Weights of a small masked image model.
Training: muon at rate 0.025, 7400 steps, batches of 512.
Rows from block 2 of the encoder, named by matrix and row number. Rows with one number belong to one attention dimension. Each number is 500 + 25 x the weight over its row's rms, rounded and kept within 0 to 999. All counts start at 0. Numbers have three digits each. After the name is the row's rms in percent of the matrix's.
# q: attention query, key and value (stacked) (encoder.blocks.2.attn.qkv.weight, 768x256, the q third), inputs 172-255
# k: attention query, key and value (stacked) (encoder.blocks.2.attn.qkv.weight, 768x256, the k third), inputs 172-255
q.16 092:522483514523501483483544498525503545506535492481483475484462462457528461498498501510513550492504513522457520524464504456468508545489501493492511481490556479515506515476527480506467508522518476517485466489480527451486475524521487493507488465481501503475
k.16 095:491495482566497521445484474509477502462469542471497483461475469498479547497486505540466514506514513471500523512464502474515479503492463486476496499526479492527455480500488510497502469510498500503510473527470512472492493528519517489559456491514489460493
q.17 093:488478553498457466489532518482529496499505496517525486508479479440508530503498508494509528498482520497507468554462467492493502528538492530500458494534527483473482457440539480465536467457490528464505526510543473554527495491544469498519472523463521484454
k.17 086:489467505494462502507521511472506492505488471526492494520473521529502521491476479473514487488482474516497505479499493487480543471471467475488506523499515506493510491527526490476497448452523494486548511500523482500489488530486498500512463498452538509481
q.18 094:480534495481475426504504505488532481464520492504471505489494546500502517504463492519525448435501504535510453484516541502501502509507529504485507539473487490475518515521523483480485458509507473490521493523485457555469488476475516454512515503479482520521
k.18 095:488493510482484493507489444510527482500471513496486554480511574499530547500453505494489475430513532464506480480507480499520520520534517525527486531462461482481512527503470471489477472498494499503498497471508485505459481474477520474501482524503500464501
q.19 092:487459466499488526449524530503472515455503519475533512531492519494482476528514510498482517494500503551506536485497527488499473507450505496516507527493474497517483504513529565520477454451507503501497445514478477518535478498512540479495509490485481508507
k.19 093:505503485515497482484496547484508479521528494527506489510501486515503443516546511474496514519498503510543522515507468491523496479503498484490518478504562481469482428470499496526489475460530515445480489479501485475522504487474490521464487495483537562538
q.20 082:511474489517541510515504511534516489494524484474514502514507500527472457469468476508491517494511437491516484462501468525477483506514471520464486530522499504491536493470502527485498449467462544499490515543514477462542518527540527511506483523495508508477
k.20 090:534496490483543513462492476453475477491510513509524520475481504518514524463513488540516501501507497515468469533504494479576456491498493485516498543499495525504497494489497533469507493433528507494476507515503482497494506538513482483431491489506511462490
q.21 100:503524504491524487511475527476471514536500464478483518502469500528502504495507478502448463570455527508515497514455514514460492494534529476509545507517505492473440515546515476499483547503507513504472479506535464482543479512531492489536513495552489511476
k.21 104:525499536497527516532500489559508475532464515501525533460500498527510504518521476486472445562501547507473452482475491518523534466483528502532515514496482525513541526518529477545443585461492494498517470507493481463518483517525468502531478498529498521484
q.22 082:502485505496463501515497522468508468492505472519483509443550534494526506486459467533506505505509460475437495496471509519561523529485520524479505513463517500530489460498482457497518525469515490514469497494497481497490460520493492490520488450514482493488
k.22 088:482521498489502509524467466502533502529476502515544497504514447522530472544488506538509531503475468468474458493503465523563518512483496469488511446517462495517519458484514520504492487523493482526540526468487493476478510507471546515479515467482475512512
q.23 088:502507527505490497483523496500466477465548531450532506534516509508504528477520505529478504498493499469519530433487477458492539518503444458525467524504529484515517505513506489512481555511503522503500493524493537483474479498488514505528480524506484466563
k.23 089:481511466536525480501527507457484483481496524437540498482524499473508493461471499451513530475520460508497484486501460502527477494516503510513525518524521486505550477506525520507461536503543553494457476492497496522481502496487505501510522477529492488524
q.24 096:503517506494483502520519549519553485519494533501492540504507509534498481525465558514511481503509482515504461472494482479516531483550558484482498524544537516498503486464521515500455498488493515471511474469528468490493515495476471507525543475479491517505
k.24 092:537490500474543512510481517492516512471469474496546512518502509551498541501472488526462535459480459520529505463533513431504479480530507492508477472549539515505490438537485524504472460547517512481522477483544507494555507511517494491498532530524493510481
q.25 094:531511477474496500511491515516490495499520546463467488477522523494455545508517499436534534479475509541521497496488473464500519515465511541498516506469522466518515514498516510491513485510476450504521485453507484490526519471501450481499538485460499528509
k.25 099:507503469498496482474564507530492456524501558484500460491475513456512538472494483461459501498527530494499470477468519493481500495500504522528542468529528523526448478528485473476513464489480482516519527479485453515480532562501466500500489487504538473498
q.26 094:439499516516498502540486525481511489492479525494496508502466511445557495540522496496436470508510500477485527495492504468482471520534519493522510524507475473474507487512496511531498516499462465531517504500515467454516484442522478544502485526511510522532
k.26 089:480455486505511553515519499534507511527484494491469503525469531458497466492470476469488487513474499478500521511517485479518433500526505447481513496521486456487457479507511550538497462472490511464518520507509498473521473496493529505517543472526511494486
q.27 092:497517464478458498503516499511478499502513524515498467513485459508534486527504505492476497536520526497523529502493519473532484490469500464475476492563524512502522490522465512523529492519467518510511496566500541489503477476539549492462457524497537506466
k.27 096:513447489504502525547534538464481556508516513492513491481486486504515459497554501511492499523533477533510519507484513462485521518543475512499499499518513496501527486487524498518536520513525493479494513562468513495495469475464535511533532524528492500492
q.28 097:512488488501452509491484501483499488529488465464517490498570482520523529503474475475512485496490480522516508518488492517497539472518492529493495513503465544467496485515478565492514502486496475527480500497525490519516528442456499487513526500514538492488
k.28 095:550518504473471517499515521492512476550535493490524472481510538493485500495458506506510502507521468506522506467511507521542525508505477518536527438520479503502543510441483515469504486438505517469495488501515476492509520492476468468481500455479473483500
q.29 084:512542505510467505463520494496461459486489501517476461477509509545470486508537534516470514533498513495498505474511464510470505537511509463479519500508490499482462468499528541520542515524484501463505497498456499567476534488484496477493521532476476505513
k.29 097:445532485458472447491490477492487517516489506519483487516521512524467488517537496468524473504508486477522497537527530521496494499521528493483478518500524465494522475520523491464548489525463480480521462527444505513522535483541455509452552515522494507435
q.30 096:520501501460470499493503484502525519514516512487462493498462500474504522503538439523469518509554443475496503546504521479503505527524460500520494464503491499503459533490558506437528481527502487484491504453474477526508504490515505505464500480529508512505
k.30 093:536469522473509498525532498463527486487503490497504543532503512532513483526551457548448502481487502484534513481489505463521519496487510502485505499542520530502459518531526557451481497514498482519497485475518477487518526490488501507473490477476486517500
q.31 087:510458527465512456483522494514453501498509496519504497498522499519495535512516513461503485517483529481524538494551470522512477504475496499504482495465496465491518535502473491525473507486460497500503500486520483480485502545485530488525509506517537521460
k.31 084:495490492486510481461466479487475494503503547517513510559533469500527556492535547493471504508479514499488492531505483522499456471488490486455477511505494484486490536463467511543489500519451512486470447499554543532539537494485497452498505527475522503460
q.32 111:487484500472488498513480469517530465518456507525455543524471500509473483489471513478500527525473508501491513524470475525472439512498509533511479452493515533513533486485509497508493513504435503515460509561516525502483540538485491527451549517499496475487
k.32 115:512489460521490502450477503506491513513506523485552513523473484496453540494473468481484502487520537499477522479467485516513493511467481466499511536506520474503489532508482518469497531463511494513475490523501516450468495502503498439514473505520530508441
q.33 115:533505530504478494557539544482479494561529524476495464530503514532529506533491478482526465511459511487476502509508517515469520446475512499532481477479512490509523536482489505477490535534515542453493469474483480551517523477500466565495508495507451470508
k.33 111:458474494527484492559479520491533498502517530532504495504520498499505498486493482454493454481473477506491522515507516474504518535478490536506487481534494522468486539461525493464516497536511479571554460500510489510489510504503518483526484486540489483479
q.34 090:491505505465510488513489487543496502481475487510494539499500490499484450502501448487459498485537532518498461554470527471514509521442526496522524510504534457520517508479542473494495502495503523497499527508517534458543481482562530472451474465506488521502
k.34 102:467502530506478506536462508477493487536526523443496511528502473486494473449478494506502488496505481463490457490534487530498521473523479460491533491501522501535472541501500539529533511512507482519498510542468516515480500498468507507492554523486467480529
q.35 098:519482498494544504523479479500501472468497498477529476502499486514455523467519505504472532499520493497536477498488525500502482515492496498511514513508452544507503497551522446487489516482519482535474495519529538460491517498524484480470538519481483525483
k.35 097:493502531527465528524495567550508520473508491499528504554477467488522512478484496479520519477511509481495489513528497497491450532499462462486490499465495476470514505491512450514459535540516498485527490464492499496504479545498510493505481479492495512497
q.36 100:496526480507499505466507444514452474569497459460497518495487447496511456513490503499469515528502557496455492499508482484471482487496479521504507507524499456528500505449483515505497543509489498524528537504514510508498510546449542499502547494513482488454
k.36 106:503507556528499483483490542453494485444456532500495529516506504475522494499494499490519499486562499528539491516457526543502491517498506484472480494513536495555507507498563485554473493504490480479527518502479472458531545473513446478472478511480483520467
q.37 097:490538490467516503485509470512520524506532521509501540516474528526492542501498497501523502511519488522480506530470527496574543494514472517502484512492456489522492524467510486516453490492530484487475520491560476514501508451469470487522481512513525568493
k.37 099:472512534508551511442476490491498506496471473535463540518523520502559500534484516498511507505534482504492531444496490500473470477491485546524467496512534481516504480535542484520506510441479511515451485520475481491511504508504547525487513484482503442474
q.38 115:522476509475499484472518513535488527537493506476481487489514508494481492471478519510496513487532538464504523500479492483452483478549525496459516472495462491516507492518471508514481527459470531500442540552456525486480503517516530533493481538531493493483
k.38 095:519498490458479473495470500486518492486481518485512490464501477460542505551520508461498517474493533508513509503478468485506521473477533476514509503494478542522473544483503534529499556522508491490526535532482488522502506471530517488475503520474553545499
q.39 098:476484543518490456489546500544486499522546495505486479527504525452557528560523509490505496492494551512493539465480498514517535503464558485525472467500519515543518507494496524508551516500469539476490534507481474500509521508503463529498543523460461481503
k.39 099:469486497480475481539516475471479515506506501497497518494486565477521507494499505529511540486503499510525490532506439441543526532484503455507505500480505522479478528449474504479532483493504442466514494550521536491473512526483525477524499487516499517530
q.40 095:520508524554502462498511499489517526516494469481505495474483494441444510483505543523496530518472512459481489519489490465485491531475509510472461466520526539522514534545520527540533499472509510522490485530474494500443471497505480525478493488513491519475
k.40 099:518513456521496488522496512536465508509499533525482466488501553546517498493530518517541501499514506496515517475498478491507520481506498518510530480478519512482503490469500503513518516525541527498509498469470465448505504482464479476517543491545488525487
q.41 104:509484510508511525497509460502518491502541466530508467481484472486489505474451494469469515487454482475478529498498513483490567521524530510438490471517460494543495508525496515501557499478478483503489481552519502528504514542500517480490473499501532475508
k.41 102:434470485490502544507527485460531442500506477516529530505480496533517478470481482515485504508507476460501512510480495532453500480482510490492501519522463530519513483465523452502487497504494450482492494460515514548471506533495463478483513525499502515475
q.42 107:520523474474487520522510490453483459505496461517472485512492513489503518503535511577518505542472497525526527519486506542547513524513505503495525480484476502525438523520524533485531500479508490528535513485515461487502447449465498475517504463510508484514
k.42 101:453453509467515492505504506468518533533507439549488514534460507477521512520564509506505540501552514482493458489507489482484512526492538468539472509501540499527544502491485488486490471529459520577470491459520476513517496545494477508490501496500454519487
q.43 103:497481490535471520488491485478532535477514487487492506509488498513499458499490531477455498480456497486479487489519500514527498507502534505486526538466452495498436505467525527477527458461503505517561522486459496527503514532486532499549509481515524513515
k.43 100:499546512509489495489499500489496508521559530515523475486490496532497450501497430462508550505456507453470489528456515474476488496504508492505495485518458498499507496493489510482510487518546512457519533523480468514482509499539452523502507526522488529539
q.44 096:509469515484466514496522482489462496520500431528507514476518493529531480454478508513482480503506535488481470494502516515523484504537493504533483476521497476522518451502517458490528512488480481528481486459476496459529486476490508483445474555490477494496
k.44 109:477518549560481570527476472499462525520478499478523499521521524528487507455472502486487488439501496497478513513504537477497496494531537467454532527477452467503502501515510523472512520529444488479519496526501485475478510513485489477495458516489523500517
q.45 098:501477476543539506477461471505510486553542500480472456499476467531477502461463469476473517524475487521519488488466529498521455519506503511531512503530496495539539499492552504508507455497475527496476490457468484502514527562490513477515493470525496510486
k.45 095:509488477515535524498485478504542493477535485528494546535507465486561527482476531432476468504523476486514531496507530510509510472492532475492492449553523467488468500498478509518481486502514456519529521467520521463500535521516501501479487516518496504521
q.46 091:481542531501511509549501503508504505458514521497478532487484512527485483448516490521526506495516509513482479453522528459474485468512503495509498499500470431491508514478519525488496474486469473538515510499513502509559523504543527467521496513517513507511
k.46 096:513517547501487461491496472486523469498530472487530461544506522486490469508505473471505520499467507485461488498476499527528512468488490500472453503505496478565476497508509491506517500488482515519505444486496495519512477503519498524524480515491520545443
q.47 108:509481472480534537469471499512469531512486483475470439496500458524464517514484435493505484515510508476497484516510514457482508526476481512511504552481510494485498502534529484482538525532544491467507500465497529517480522497553535476490528530502523496477
k.47 105:491549500506495483496524480528530479481532481506489508495525489490500485461486531499510504478505487464500517504551518496503526451480520517531467560465501526506531528474508540491506436509525555497532470493506502492487465513461507504543516465522500473507
q.48 099:457517515504518490420507465516517490497495481499496513523505499460499458499517531470477521493494510507494494509489476494466487503496513515424527489462492465537519531447506497520474506510492511475465542533488499471469507507541529542552509525455527516464
k.48 108:495523491522481492479499508477503535486465522531474475463491520503475545438507505527490520560500462529484514487491505506502492498495462486527509520450473506517510495482461475497491509484505465512540455499468502510513544495483508453511514517476495445495
q.49 092:503482532479468519530442477499527481530524533541501495491491494505503530472493488495510496530485475538500513543521452525527517461491527471467489486509469466539479483497462492497507523491504556523469473503522488513502470486497487493515473500491494543514
k.49 097:415535500502502524507500483507489517514514481500513491529467509538521496470500520517501490537430477509469544475499528474496475479507502520506457477570527501473498526502476509518506491508527511455503515466466512498549530519460506461486489505508498498485
q.50 086:486473518514521463531510503521482489532466473494500540531500470514528509516536477472513483442476522453473467476492514499505474527488481456467511505496487502497546468512488492508476438504495514516481538465554515456496504475480505483515508533518487525487
k.50 096:516505463504472508510506465473528492487525534541487504502506462463468507498507513514480528502481486491506484474471513504513505518529508526459457522495486458494497511485484519551516475497492503524494557496549502517496462510494470497522461449488520464484
q.51 090:496495519488513500562510519468525529541475529473513523509502533454483495465520519462448530534478515499454499457454415498497507503507518512522480485503485482493499508522533485499498487495500533503495483504486516488470523501499496482500497539503469494429
k.51 096:494452499466506449500534518522499533486454516496472483456488495505473473445492491503510520481526546508527502488489471495536506512489516514481546473520527515511499444496542472459483402496497499518532517517549510509551500483544488517501526496553563500454
q.52 099:436544447492501477497507517480515529492522468537551515486485520498501528529518516485467518524471479499481490453538532543468480476534512482547524474474495496455519482514497489513498478520484527521489508527480543470508518475498486520498490462486544453445
k.52 098:526506526485518467495524489536515474477536513478505527500484494516469472477482549545499513483478533486501455524464468461466504475522500542510498513497505479472515508480486512531503495520503518525500544508534467534490471502525528534507522542505520529534
q.53 100:504464496499507474490493493477468508508492486456476465507443477495487491523515486491522543495541521538496502490452487540503442494465501524479541513512499489509466508491484506504478500516541501562462442551485505521478530494466465545461530519497492503497
k.53 101:432491483472478499538486518494524469522499464514491519508492495500503510480519528514518475515508488517535518451449459539517516464531474485488518512497495486532485495514518480479501486488519532501443497506473468493505499481526496502453445506473525496496
q.54 091:564486487470469485510502464471482487492552478516505515477508515485484495498490491495487512560520511521544547513476524523527466503563532508501557484504516489475462444511493532517487514511484512472488476466484538474431501475510483499496504462501501463524
k.54 096:481471523535496462485467491495451526473545477419504529539526493518494517500488481535513509486532451490514475507511530460505502502555479492503519495513543469497478494468511511521509514494515509467461518517506513523478500498556466516499535467498494523487
q.55 089:522527512504473510459525492499464495470505502500486495507544523514523501523530468505479500468537495527504483468456520532512460490508488497544492490472457477478469528487554476534564483530438465492499503431517515518524467500518513513501524503521421502459
k.55 097:486490485478515517484518512486508505469530537529445503504471534476463502532500512484518512501479481465419489499532490513518537514519477492484522516492487483476454505501482506499466480488548502487479507494499482471453500503508501513536522504475499508518
q.56 095:477478520496524505493514454477486476509489501534515552519518504500510448513471482507480496496527571525494445491478491465507455535521511479501494481520502469530514480455470506521503510481476493545479521497472517493494470521503526495484493492486525526513
k.56 097:523445453488483557532532507514467517471559465565464542503526491534500527501509506488528523451506516480529498488534540462496460492507472513480504525466527530483516501501507535486428498510493515498467472525499500519460531518495507484509523520500477496479
q.57 096:514471536511497524525515505511492530461426507476518509486516490466461497518477531491530514522493451522460517535492529492508501524497481495536493487497489491412518493489482512516498474493505504506544521487503545504508465495535529508500505499504512488504
k.57 097:512473505503486518492498500515478472518533486503473520482475525482524549500471503474507511503512503502498485472505487467519505537505480507529500506483485469511512470503479505471533548503528455515498525448466503536459479462535463496472545499468472483479
q.58 089:507481505508487473483515481492478492503452501513496509498541494503495491558535511451495496504536541516518510529487521549512497501528521470476476502552518516488518482477465543524529478554462492480459524513492486481523486503472526499522489484544453547494
k.58 095:480513501546469484516530467474511474480497496524490506497502469519470512515460443483496538487463505537514505540505460509502511525541533492503478491484505469505567464509504529502508525454516506458490505505534568470490479501456497516501456466481511484523
q.59 094:528509509514491545515504479492477475510480515541486513460455503499511476504510505479499501540530510516459520486497485534488551502513503517498480511474530474508473515523515491536485437480524490433474537495513496510532493548503484483496482536509477529481
k.59 093:524523492507498498473490531529486492517479488541486455530497496463504511499497518518520494540524509473497463500494523492478490487488498496535506522522463493463514498558542462485450482506516497528513536517482530484492487484523493483536486504539522483506
q.60 086:521490525496538505532472509452462494495496501502505513508510503543517520509465474478563486475467493526521476490518532533538507496515531487498481493513471503466505527509559456505494498505488542484463451503500523495529500477519516471517471569495512476514
k.60 093:509496541514490481529514525534503499521506500449510507474498498542500470507480507548478489473484482490475476485532491486493532487538477533465497515484528487480549518550552547538494489481487468505514543507495508463489518507486533515495477508496484546515
q.61 087:504464473506502509505521473458526450469491501525516511465512502474518542513510512561496518534511521516475496469522455547498503491481538505508508524481504475510455485491513472503509468502504479520552530527514495486521494501443492496541547495526506503524
k.61 098:515473525509491513487487501499481482534461503457540540481554505511512491481518529501524527506512512515510474507459506509422491455509500492505476498535541525522489490526490473486508489516521500459498465483469478500499503530533482499463539507485470543488
q.62 096:509498486531482524505473519486460513535457482481478473545543472493499496503540468556495490501446496508488497518501506540535529478460496506442538456488547501490490499497477559532493480494493521506503481542460505502491471529497489497496496504487528523495
k.62 091:531497497483487499530492539489504556520441471496484503478495523478508531485497494508482520422501471517468522494517471479467487510495523490512492510510494520486477471486524525482543482530514509483495498511468495521488517523533480520520533434502500470521
q.63 102:536466515511530507530500492520467498532457501501488462538524474498524534499456528504510510481482480518520525510513453503535481543512475516475513508520538472519529505494494517498494466528532496536488478473547475487477525516434487478474535486530512463473
k.63 097:494487518471487497519508509480498488472506546505487521527515492522500503517531527528479513500484492510502493509486488478506473530514527468538466483518524499493470486489501531513500523489490443533507500528490459454500519536450537547493510506507514502457
q.64 081:514533482507533501518512494515484498488489506486493479490462498528516494472494493523493554463467511493495515499464502495521476472490481524505482498460501462520465483515456490504496500519537488540483468471465483524495499536543491475466496523497494465548
k.64 081:538502515511511479499504525514472466481496480476506508487465507500478501523542506479476461512532528497477530523486502537485534484464417514458473514479495501517488493456482511516484531497516477540508499525478472505519500475500511474493484509498558491519
q.65 077:468486518537497518563491451490518525519512507535532492490466501528499507477475522481506478485524475493454491487533481520434515518494504485484529540495489490523538473485541502490493529481462501454503489494474497474453533478506523488524505515517494500478
k.65 073:511502544457487485492488535477475484506511483514484495459543507539539522499545533587512518509502560496510497446510495460539494488536516473508491492501508540547490509518481520454499495494525491494459503530569499511513468498504489525477488444501490451482
q.66 083:480519502476533513503519491480496503521497545471476493458496438477512518478507503526485533497471471499500474488472499532508458510497518533512541483511479476488565520523526495498485491536499494494479494539479539522513522515532487533486505509463506495502
k.66 080:498454516504512498515494509517511461498485493434512478534507515468448509531490472463525463504517510483516538508530504436511462484501477478514501522502500517478487531527492521465506516473497543505553486463502507478454516487526492533502523527531487530485
q.67 082:474486519509476500508504499500486507488505503481514465536501501459481504441512498545474528526507519474505474452542510489472487498520519480476502494478517425512445526529551504522534502511508517545487454514486494502485466544499505496457464463495512522490
k.67 071:493489482483514474488500470492481505542502517519505503485479473526470485538525510523481500507508465508452493508510425491483522514492541471556489489506495532528527521522482530421514478521503522478525525538513509500490545501521474503543519467507475504514
q.68 122:491551499515507461544512541528484496505479460501479538474462545528502471486477485470489480486509525513489496543505506513477540469512476497494472467449526486532487469465481497515476513502493484495497545486499487509540483497493510478495498541542506456542
k.68 105:531546474496535476503482534535481503525490477508519551478478506504499471477496499494478510455484512499515498536487492509456554483469502528478485478482499492537500483458476492518479514519501475508487493479508474502508491485516531478483504545509504458529
q.69 073:573462528533481491484470491479517503477468514506534486502533479484479481479525485521486473508498544476503538475522539527471476538494502449479488503537493448502517507531547499501478506496493477547466462528537510470513529533528541463486497500501530495488
k.69 068:491458460507476472468505486452489491526492518545530474487527500493450520463483508526521507525536458505506510500520501505551509489528490476540525523506512557480499496519499495496521491532471498438530536455500476510520537533491479514477532495536509521520
q.70 088:491530491527518464476483545535526558505473482538500545448466545491511506490521493512500484472487513505462482516510479506477562473506521533488502432488496483548502422499516487495508497517487493532473498503522452484546504507460548474482495506495500476510
k.70 085:492504550510479482529515515537483491511481479543528499523497514522477481493480517484491492510489531497449500510469515507506528504496492498501486453451508524507445494461488495509448483495493475524506468463514485514515465534501525444491499473541504469534
q.71 076:506516514470500504505524492478493515508548485507457508517518504514459512472460478447536478480521485524512519500498547537535510486465455508514468472514526496492460502501499469496479549464528494501498528489472509471578503489498464556490513493516458549517
k.71 066:482486466483473500500473512487519513457505532491535515492474533498544482541494484494542521514493512486497527490500496445455519526522528476479515523502502494520534506511459508501453489501514555529496451489492510515485539471476553502519535523482523539508
q.72 085:500497485474515501449535448440519492522531477483502517524544484484442516578524523548508550505520488515523474473494485496532489506495524478501534528473494508527496541560504544530513482497495492517508476472516506510485483527482492523493496494499491508449
k.72 076:525490481477475510511534458473527524522521529506499504545537444502495476482452486489443471503486475504483502470494524507485478524473493499487480522515502483489481528497547524462470519479513528486482519513503516512479528444510466516496521502499488568498
q.73 093:467512499548507502551484504536521519505472481515504475484488557511551467507519518512517511518494506533451481499525491536490547501522526504504544469517512499520494470473534483471450487463505507459518514523514491497492481517436547469497483516486518486496
k.73 099:468475437556475495471496560488529494473505495547518475481511496506545457497500493469517513564481507458482506486508503510470471515530522466530509506501493483536467472475477505497498503522511541499499475509528461513498486521494516487552479464511505478529
q.74 092:507501501552511511513533477498511515487505510551478475525517509482511534492525524506503479530503464513459475477507475506520550504511503472527513466527497509481529512501535513495503518536468559475501501513540487527498537486466478509518516481484496529493
k.74 088:462440476476494529452495510498499494540502524532493505505555476475490480487477501516542486515485460501494478457510516505500490506519572446492516528564514467518470502514565497467478483513511542497497498474537504534515501530525509493521492456483496516522
q.75 088:473461496523452536512474456479517485499554525504480461556503468546559513460521457468483525528463494495513485481497513493508469486523484507525511523541474469488503538514503491521513454501518529509525512487523534479483511500487496509484460489507488537508
k.75 083:537492512471502527492514492506491495536526508483481473498504517519528530525506552501517543512493499499534500498491506523532482523520504506539503562535505488448494518531485493493499526488507527469489494548471504479504498472517507516527507488492526511487
q.76 091:492505495528506480512507535503522521502487485546500544505505476518504443451475443477491470519501481483480479537497495484465567485519523511525507479498469493517472499508525479508469477525492460561525495442518476514526501497469491506492494507515508495555
k.76 088:505534483495531453461520559517491521518464472503508542462498478472436479512492523513534491464522460513496494528510518530468517512499519472470497457525516544488501464513526505492465512493489484550456527492510495513534486504498515510512483520495502455502
q.77 111:510512504474478509505490479491514452497514495461491512506462476505486556520549502499427510461498519507540501513498503486530451482500464526509500515488504512497500522513424487552529518506504449509510459515463536479494503498537480476476493538479509517502
k.77 105:518526513457495487511486475508488528497491543464487493500489509485480531514498534465471524448528506504533496498486506473522457512465472589473491529486479506462517515482447471503487500440516484487522533493452522474485488459528510502486507504497491547488
q.78 100:472498516511516501477513472513508524514505502537535492531513442480463508462468504515510461526497467488459476486509491505477495541493498419506521490549496531450524508501565532460506478539497554489498533554512507502482536518493484493514482481502466507504
k.78 097:465489481480476472508489485462507507498492483520529481514529491451481481471498494550556535545484499495513497492533519490518537519500502485528516510489511470504489527557564531470503537555501503494468464498524468521497486538459494537503505489495487519474
q.79 113:488537511531479503501487530503493500473505493483497523466453527531537511515510504472481479469499536482507486520489476508476489468493477528510465485466500517484526465445421474537478481452510477511518503470480501473507501483508538493510513519494516461539
k.79 106:510497496508454485501490547500493506468512495451499503463455546532532495534517473485503504484487548512537550527491529497479532485501474538506476494464516510521466487466441490513513482452513511500477525449464504487536489502493526491519497533488499497523
q.80 092:480483493504467493517520504469473475534454498471446431523496474503501502516558517468492468532487488495526504557488514512547520513486482507516540509569471475501491492486503522532521517533507525488520536503464484510474500496449473537504512504475485501537
k.80 106:561506511532509463492485566511487484556459497510471465528505484508499536464579528500514470506488527463529525507515507484505507498485491491519517496552484485484452486508495517506535478520502499526521446538522510520497547533517495456530485487520547518520
q.81 089:496485475497464480519530479496511487485462501483539519520512465478448552528490475517490504502449524470493530542527459541535514502491473512483492538508510509520474495511487435520481500484546484502506546491477531448496492494491526500501483525470476520473
k.81 093:478470477535528477487521522504511465474496479499497477499506496535479513480530509503506481514478523469518496499502488536465522509519512515451499456546502515505490523504545485508491475543522532470489506471519545488514455491488551522515505570492495472504
q.82 093:492558495480497532527527489484500517506475508512515467533485473485510492520446529502470492544481473504490501497526501518484538550477522497600483490527525467503490494487507501516501513513511454560460546493476443482475466487508504469477477475511506496481
k.82 097:550452509464512477469508545512479481509536499482519523552494513496514517489490455502511490479501488493559479515535513470473500496507520502501475519491527560503499519510506486454516513547484511525484488488443435523512529483475523504441482464478526513493
q.83 092:517495495517553513542474500470536474451523465521505517437487503514465512489515476473557494517484511529476538514484460494497490493461517505482506494460456509492517528456490524498513574490511502492481497486446526477527510515479476468505553470471473515492
k.83 097:515520516494514516531515471540491498485519492521468481505428487488428473506495507535516512475521505487467501475472487506522513540472545490513509465515538486484494470514510501492516498498478507508466479524461531449504529479470533508473506458486461493512
q.84 096:469519491524462488503462483478471499491441527540505566519487517484495460430503508521492521472537512493494529544461515553526491477519494529456528508531512459528485528475499540505516551523474498502465514509509529495503512475493487503478478511475511511507
k.84 102:490469511544548488483475510487474486534520502487491523515481545488454465486475507503528508522532458457498518497500479501495498513514475439455481504505559477515519528493468472465475475495499503523485480492508560479514511558522488505508496526545492523491
q.85 102:485495481462480478510493525501546498492469528550507514499520524523497505529502516490501523474500482471501529455496489552523519514522495507457465507455473531512468495498479534463485507487480515494543508456464538495496458500515511492479453470500484471498
k.85 101:533486474465527545532516508489505521552541505527505466529459528518509513508491543536532506487504516495553471517518536519526532556525467499478540500525481482516491497512506489492537497499479509518515478488480452516484508477484486501483492515501487512542
q.86 100:496538516508518510490482467510480520521497515529468533515486491486512466536474507476509500523466508523463456514492556472508508474488521571540503468454510442499504535540492504502530467519509482534496524487517501518478501450485462532508507507502478551472
k.86 093:508542458475486471506545506536510503485530467501518490509448472505527455501504487500508501517512507488481450493498535465539519455527529500504508524463511499491478505513498533474518450484505520555492467531493485534519472523504548487473475502498451501500
q.87 091:525501490520530474545490522473476451543499489487525472523486517521477488497496488480455493499546508491491526529507501516516494488486532499524545541517506510523514535479508494502504457458529486505459499529521472500496534475462488473512493537495508507493
k.87 110:457478461500535493490469481450503516480510541521493450491503494521489477514517467445476525491551497484519514500531504490529525529553492522492479518489511500502533530450549500512497501519502469541476524475512488502520550461502499553488507507507526544518
q.88 093:511482472538476543501529493503507508469537519476507513469486491460525463476451507505535511502538516491498479517517453520479530480507519486525477495504525516519524511479513522487524535524508458525523466442467511528524467552528513521543480490494447517483
k.88 099:478502557479484517510518503519483496484493508492498525499517495506511536512510545489511540466467489508446517481510528491461456493452530497500511490465526524535461506486501508485474513497499517471503497524489526502497489543455499439501444486519491501449
q.89 100:499482477482499511510516478508495482492516505524581464469509520508510500539445496476523514541476466475501507530470518502513527492529513496519460469504474485527470507540495494471509460472508491473496506490483508550476467462473518476452501501525480434505
k.89 099:505452485520504510501514495509475542445559504484528520489495505501488488502478546508530483514462484480531487522505455488481484520486465517496492501482470526523471489478506467485520465444500530518498493467515513535498475404493479517524508527486449469510
q.90 088:520485469542501482455519500503546543519493463493497448513527496486530514487442454498465519496497525486494521508510510455513488503517484493511487505473513477508495460472476516497461511524521493501493455512550453511482503488482507495497517523494496527526
k.90 103:527498438464546521499500457486462490519494544473482491546470444489519510533510516471516525466514506478541479498477513523513522559477490484533498488487495463471503486513494529526499490465466481478448511498510500488465521508518506490474470501524480495479
q.91 091:468497522531501537505513508533472508479506466501517423490534506482518506471496509522529468470468479470497491495473498497497540531535502560481482548531498530510476497531545515465537487529495473472501479473503501503483514458527482447497493528489518505459
k.91 094:486500499503505525505494461478501502511512466533512533483465482448500513467432453478541519468512536522563487530525491527493488555493441478510472515503506466505499489497484514505509520526489496490492533527491534483467479502512484474510523516523473507518
q.92 098:486504514479488521487511435511539487511491477508547557497468547504536458488519528484550517487521491477493482515464513545501512472515478509503491508508487506500454531466495501518518520552489533490482440541499518536469464475515491466464511529503517557465
k.92 097:520526507477505526496490488540530448494502478546506518508469513517478515505503521472554519473455454485496534487460539529520513486500480460509484481497519500506495466533477488507525542507480469484508500538519525533492498499489478473487472489502491479508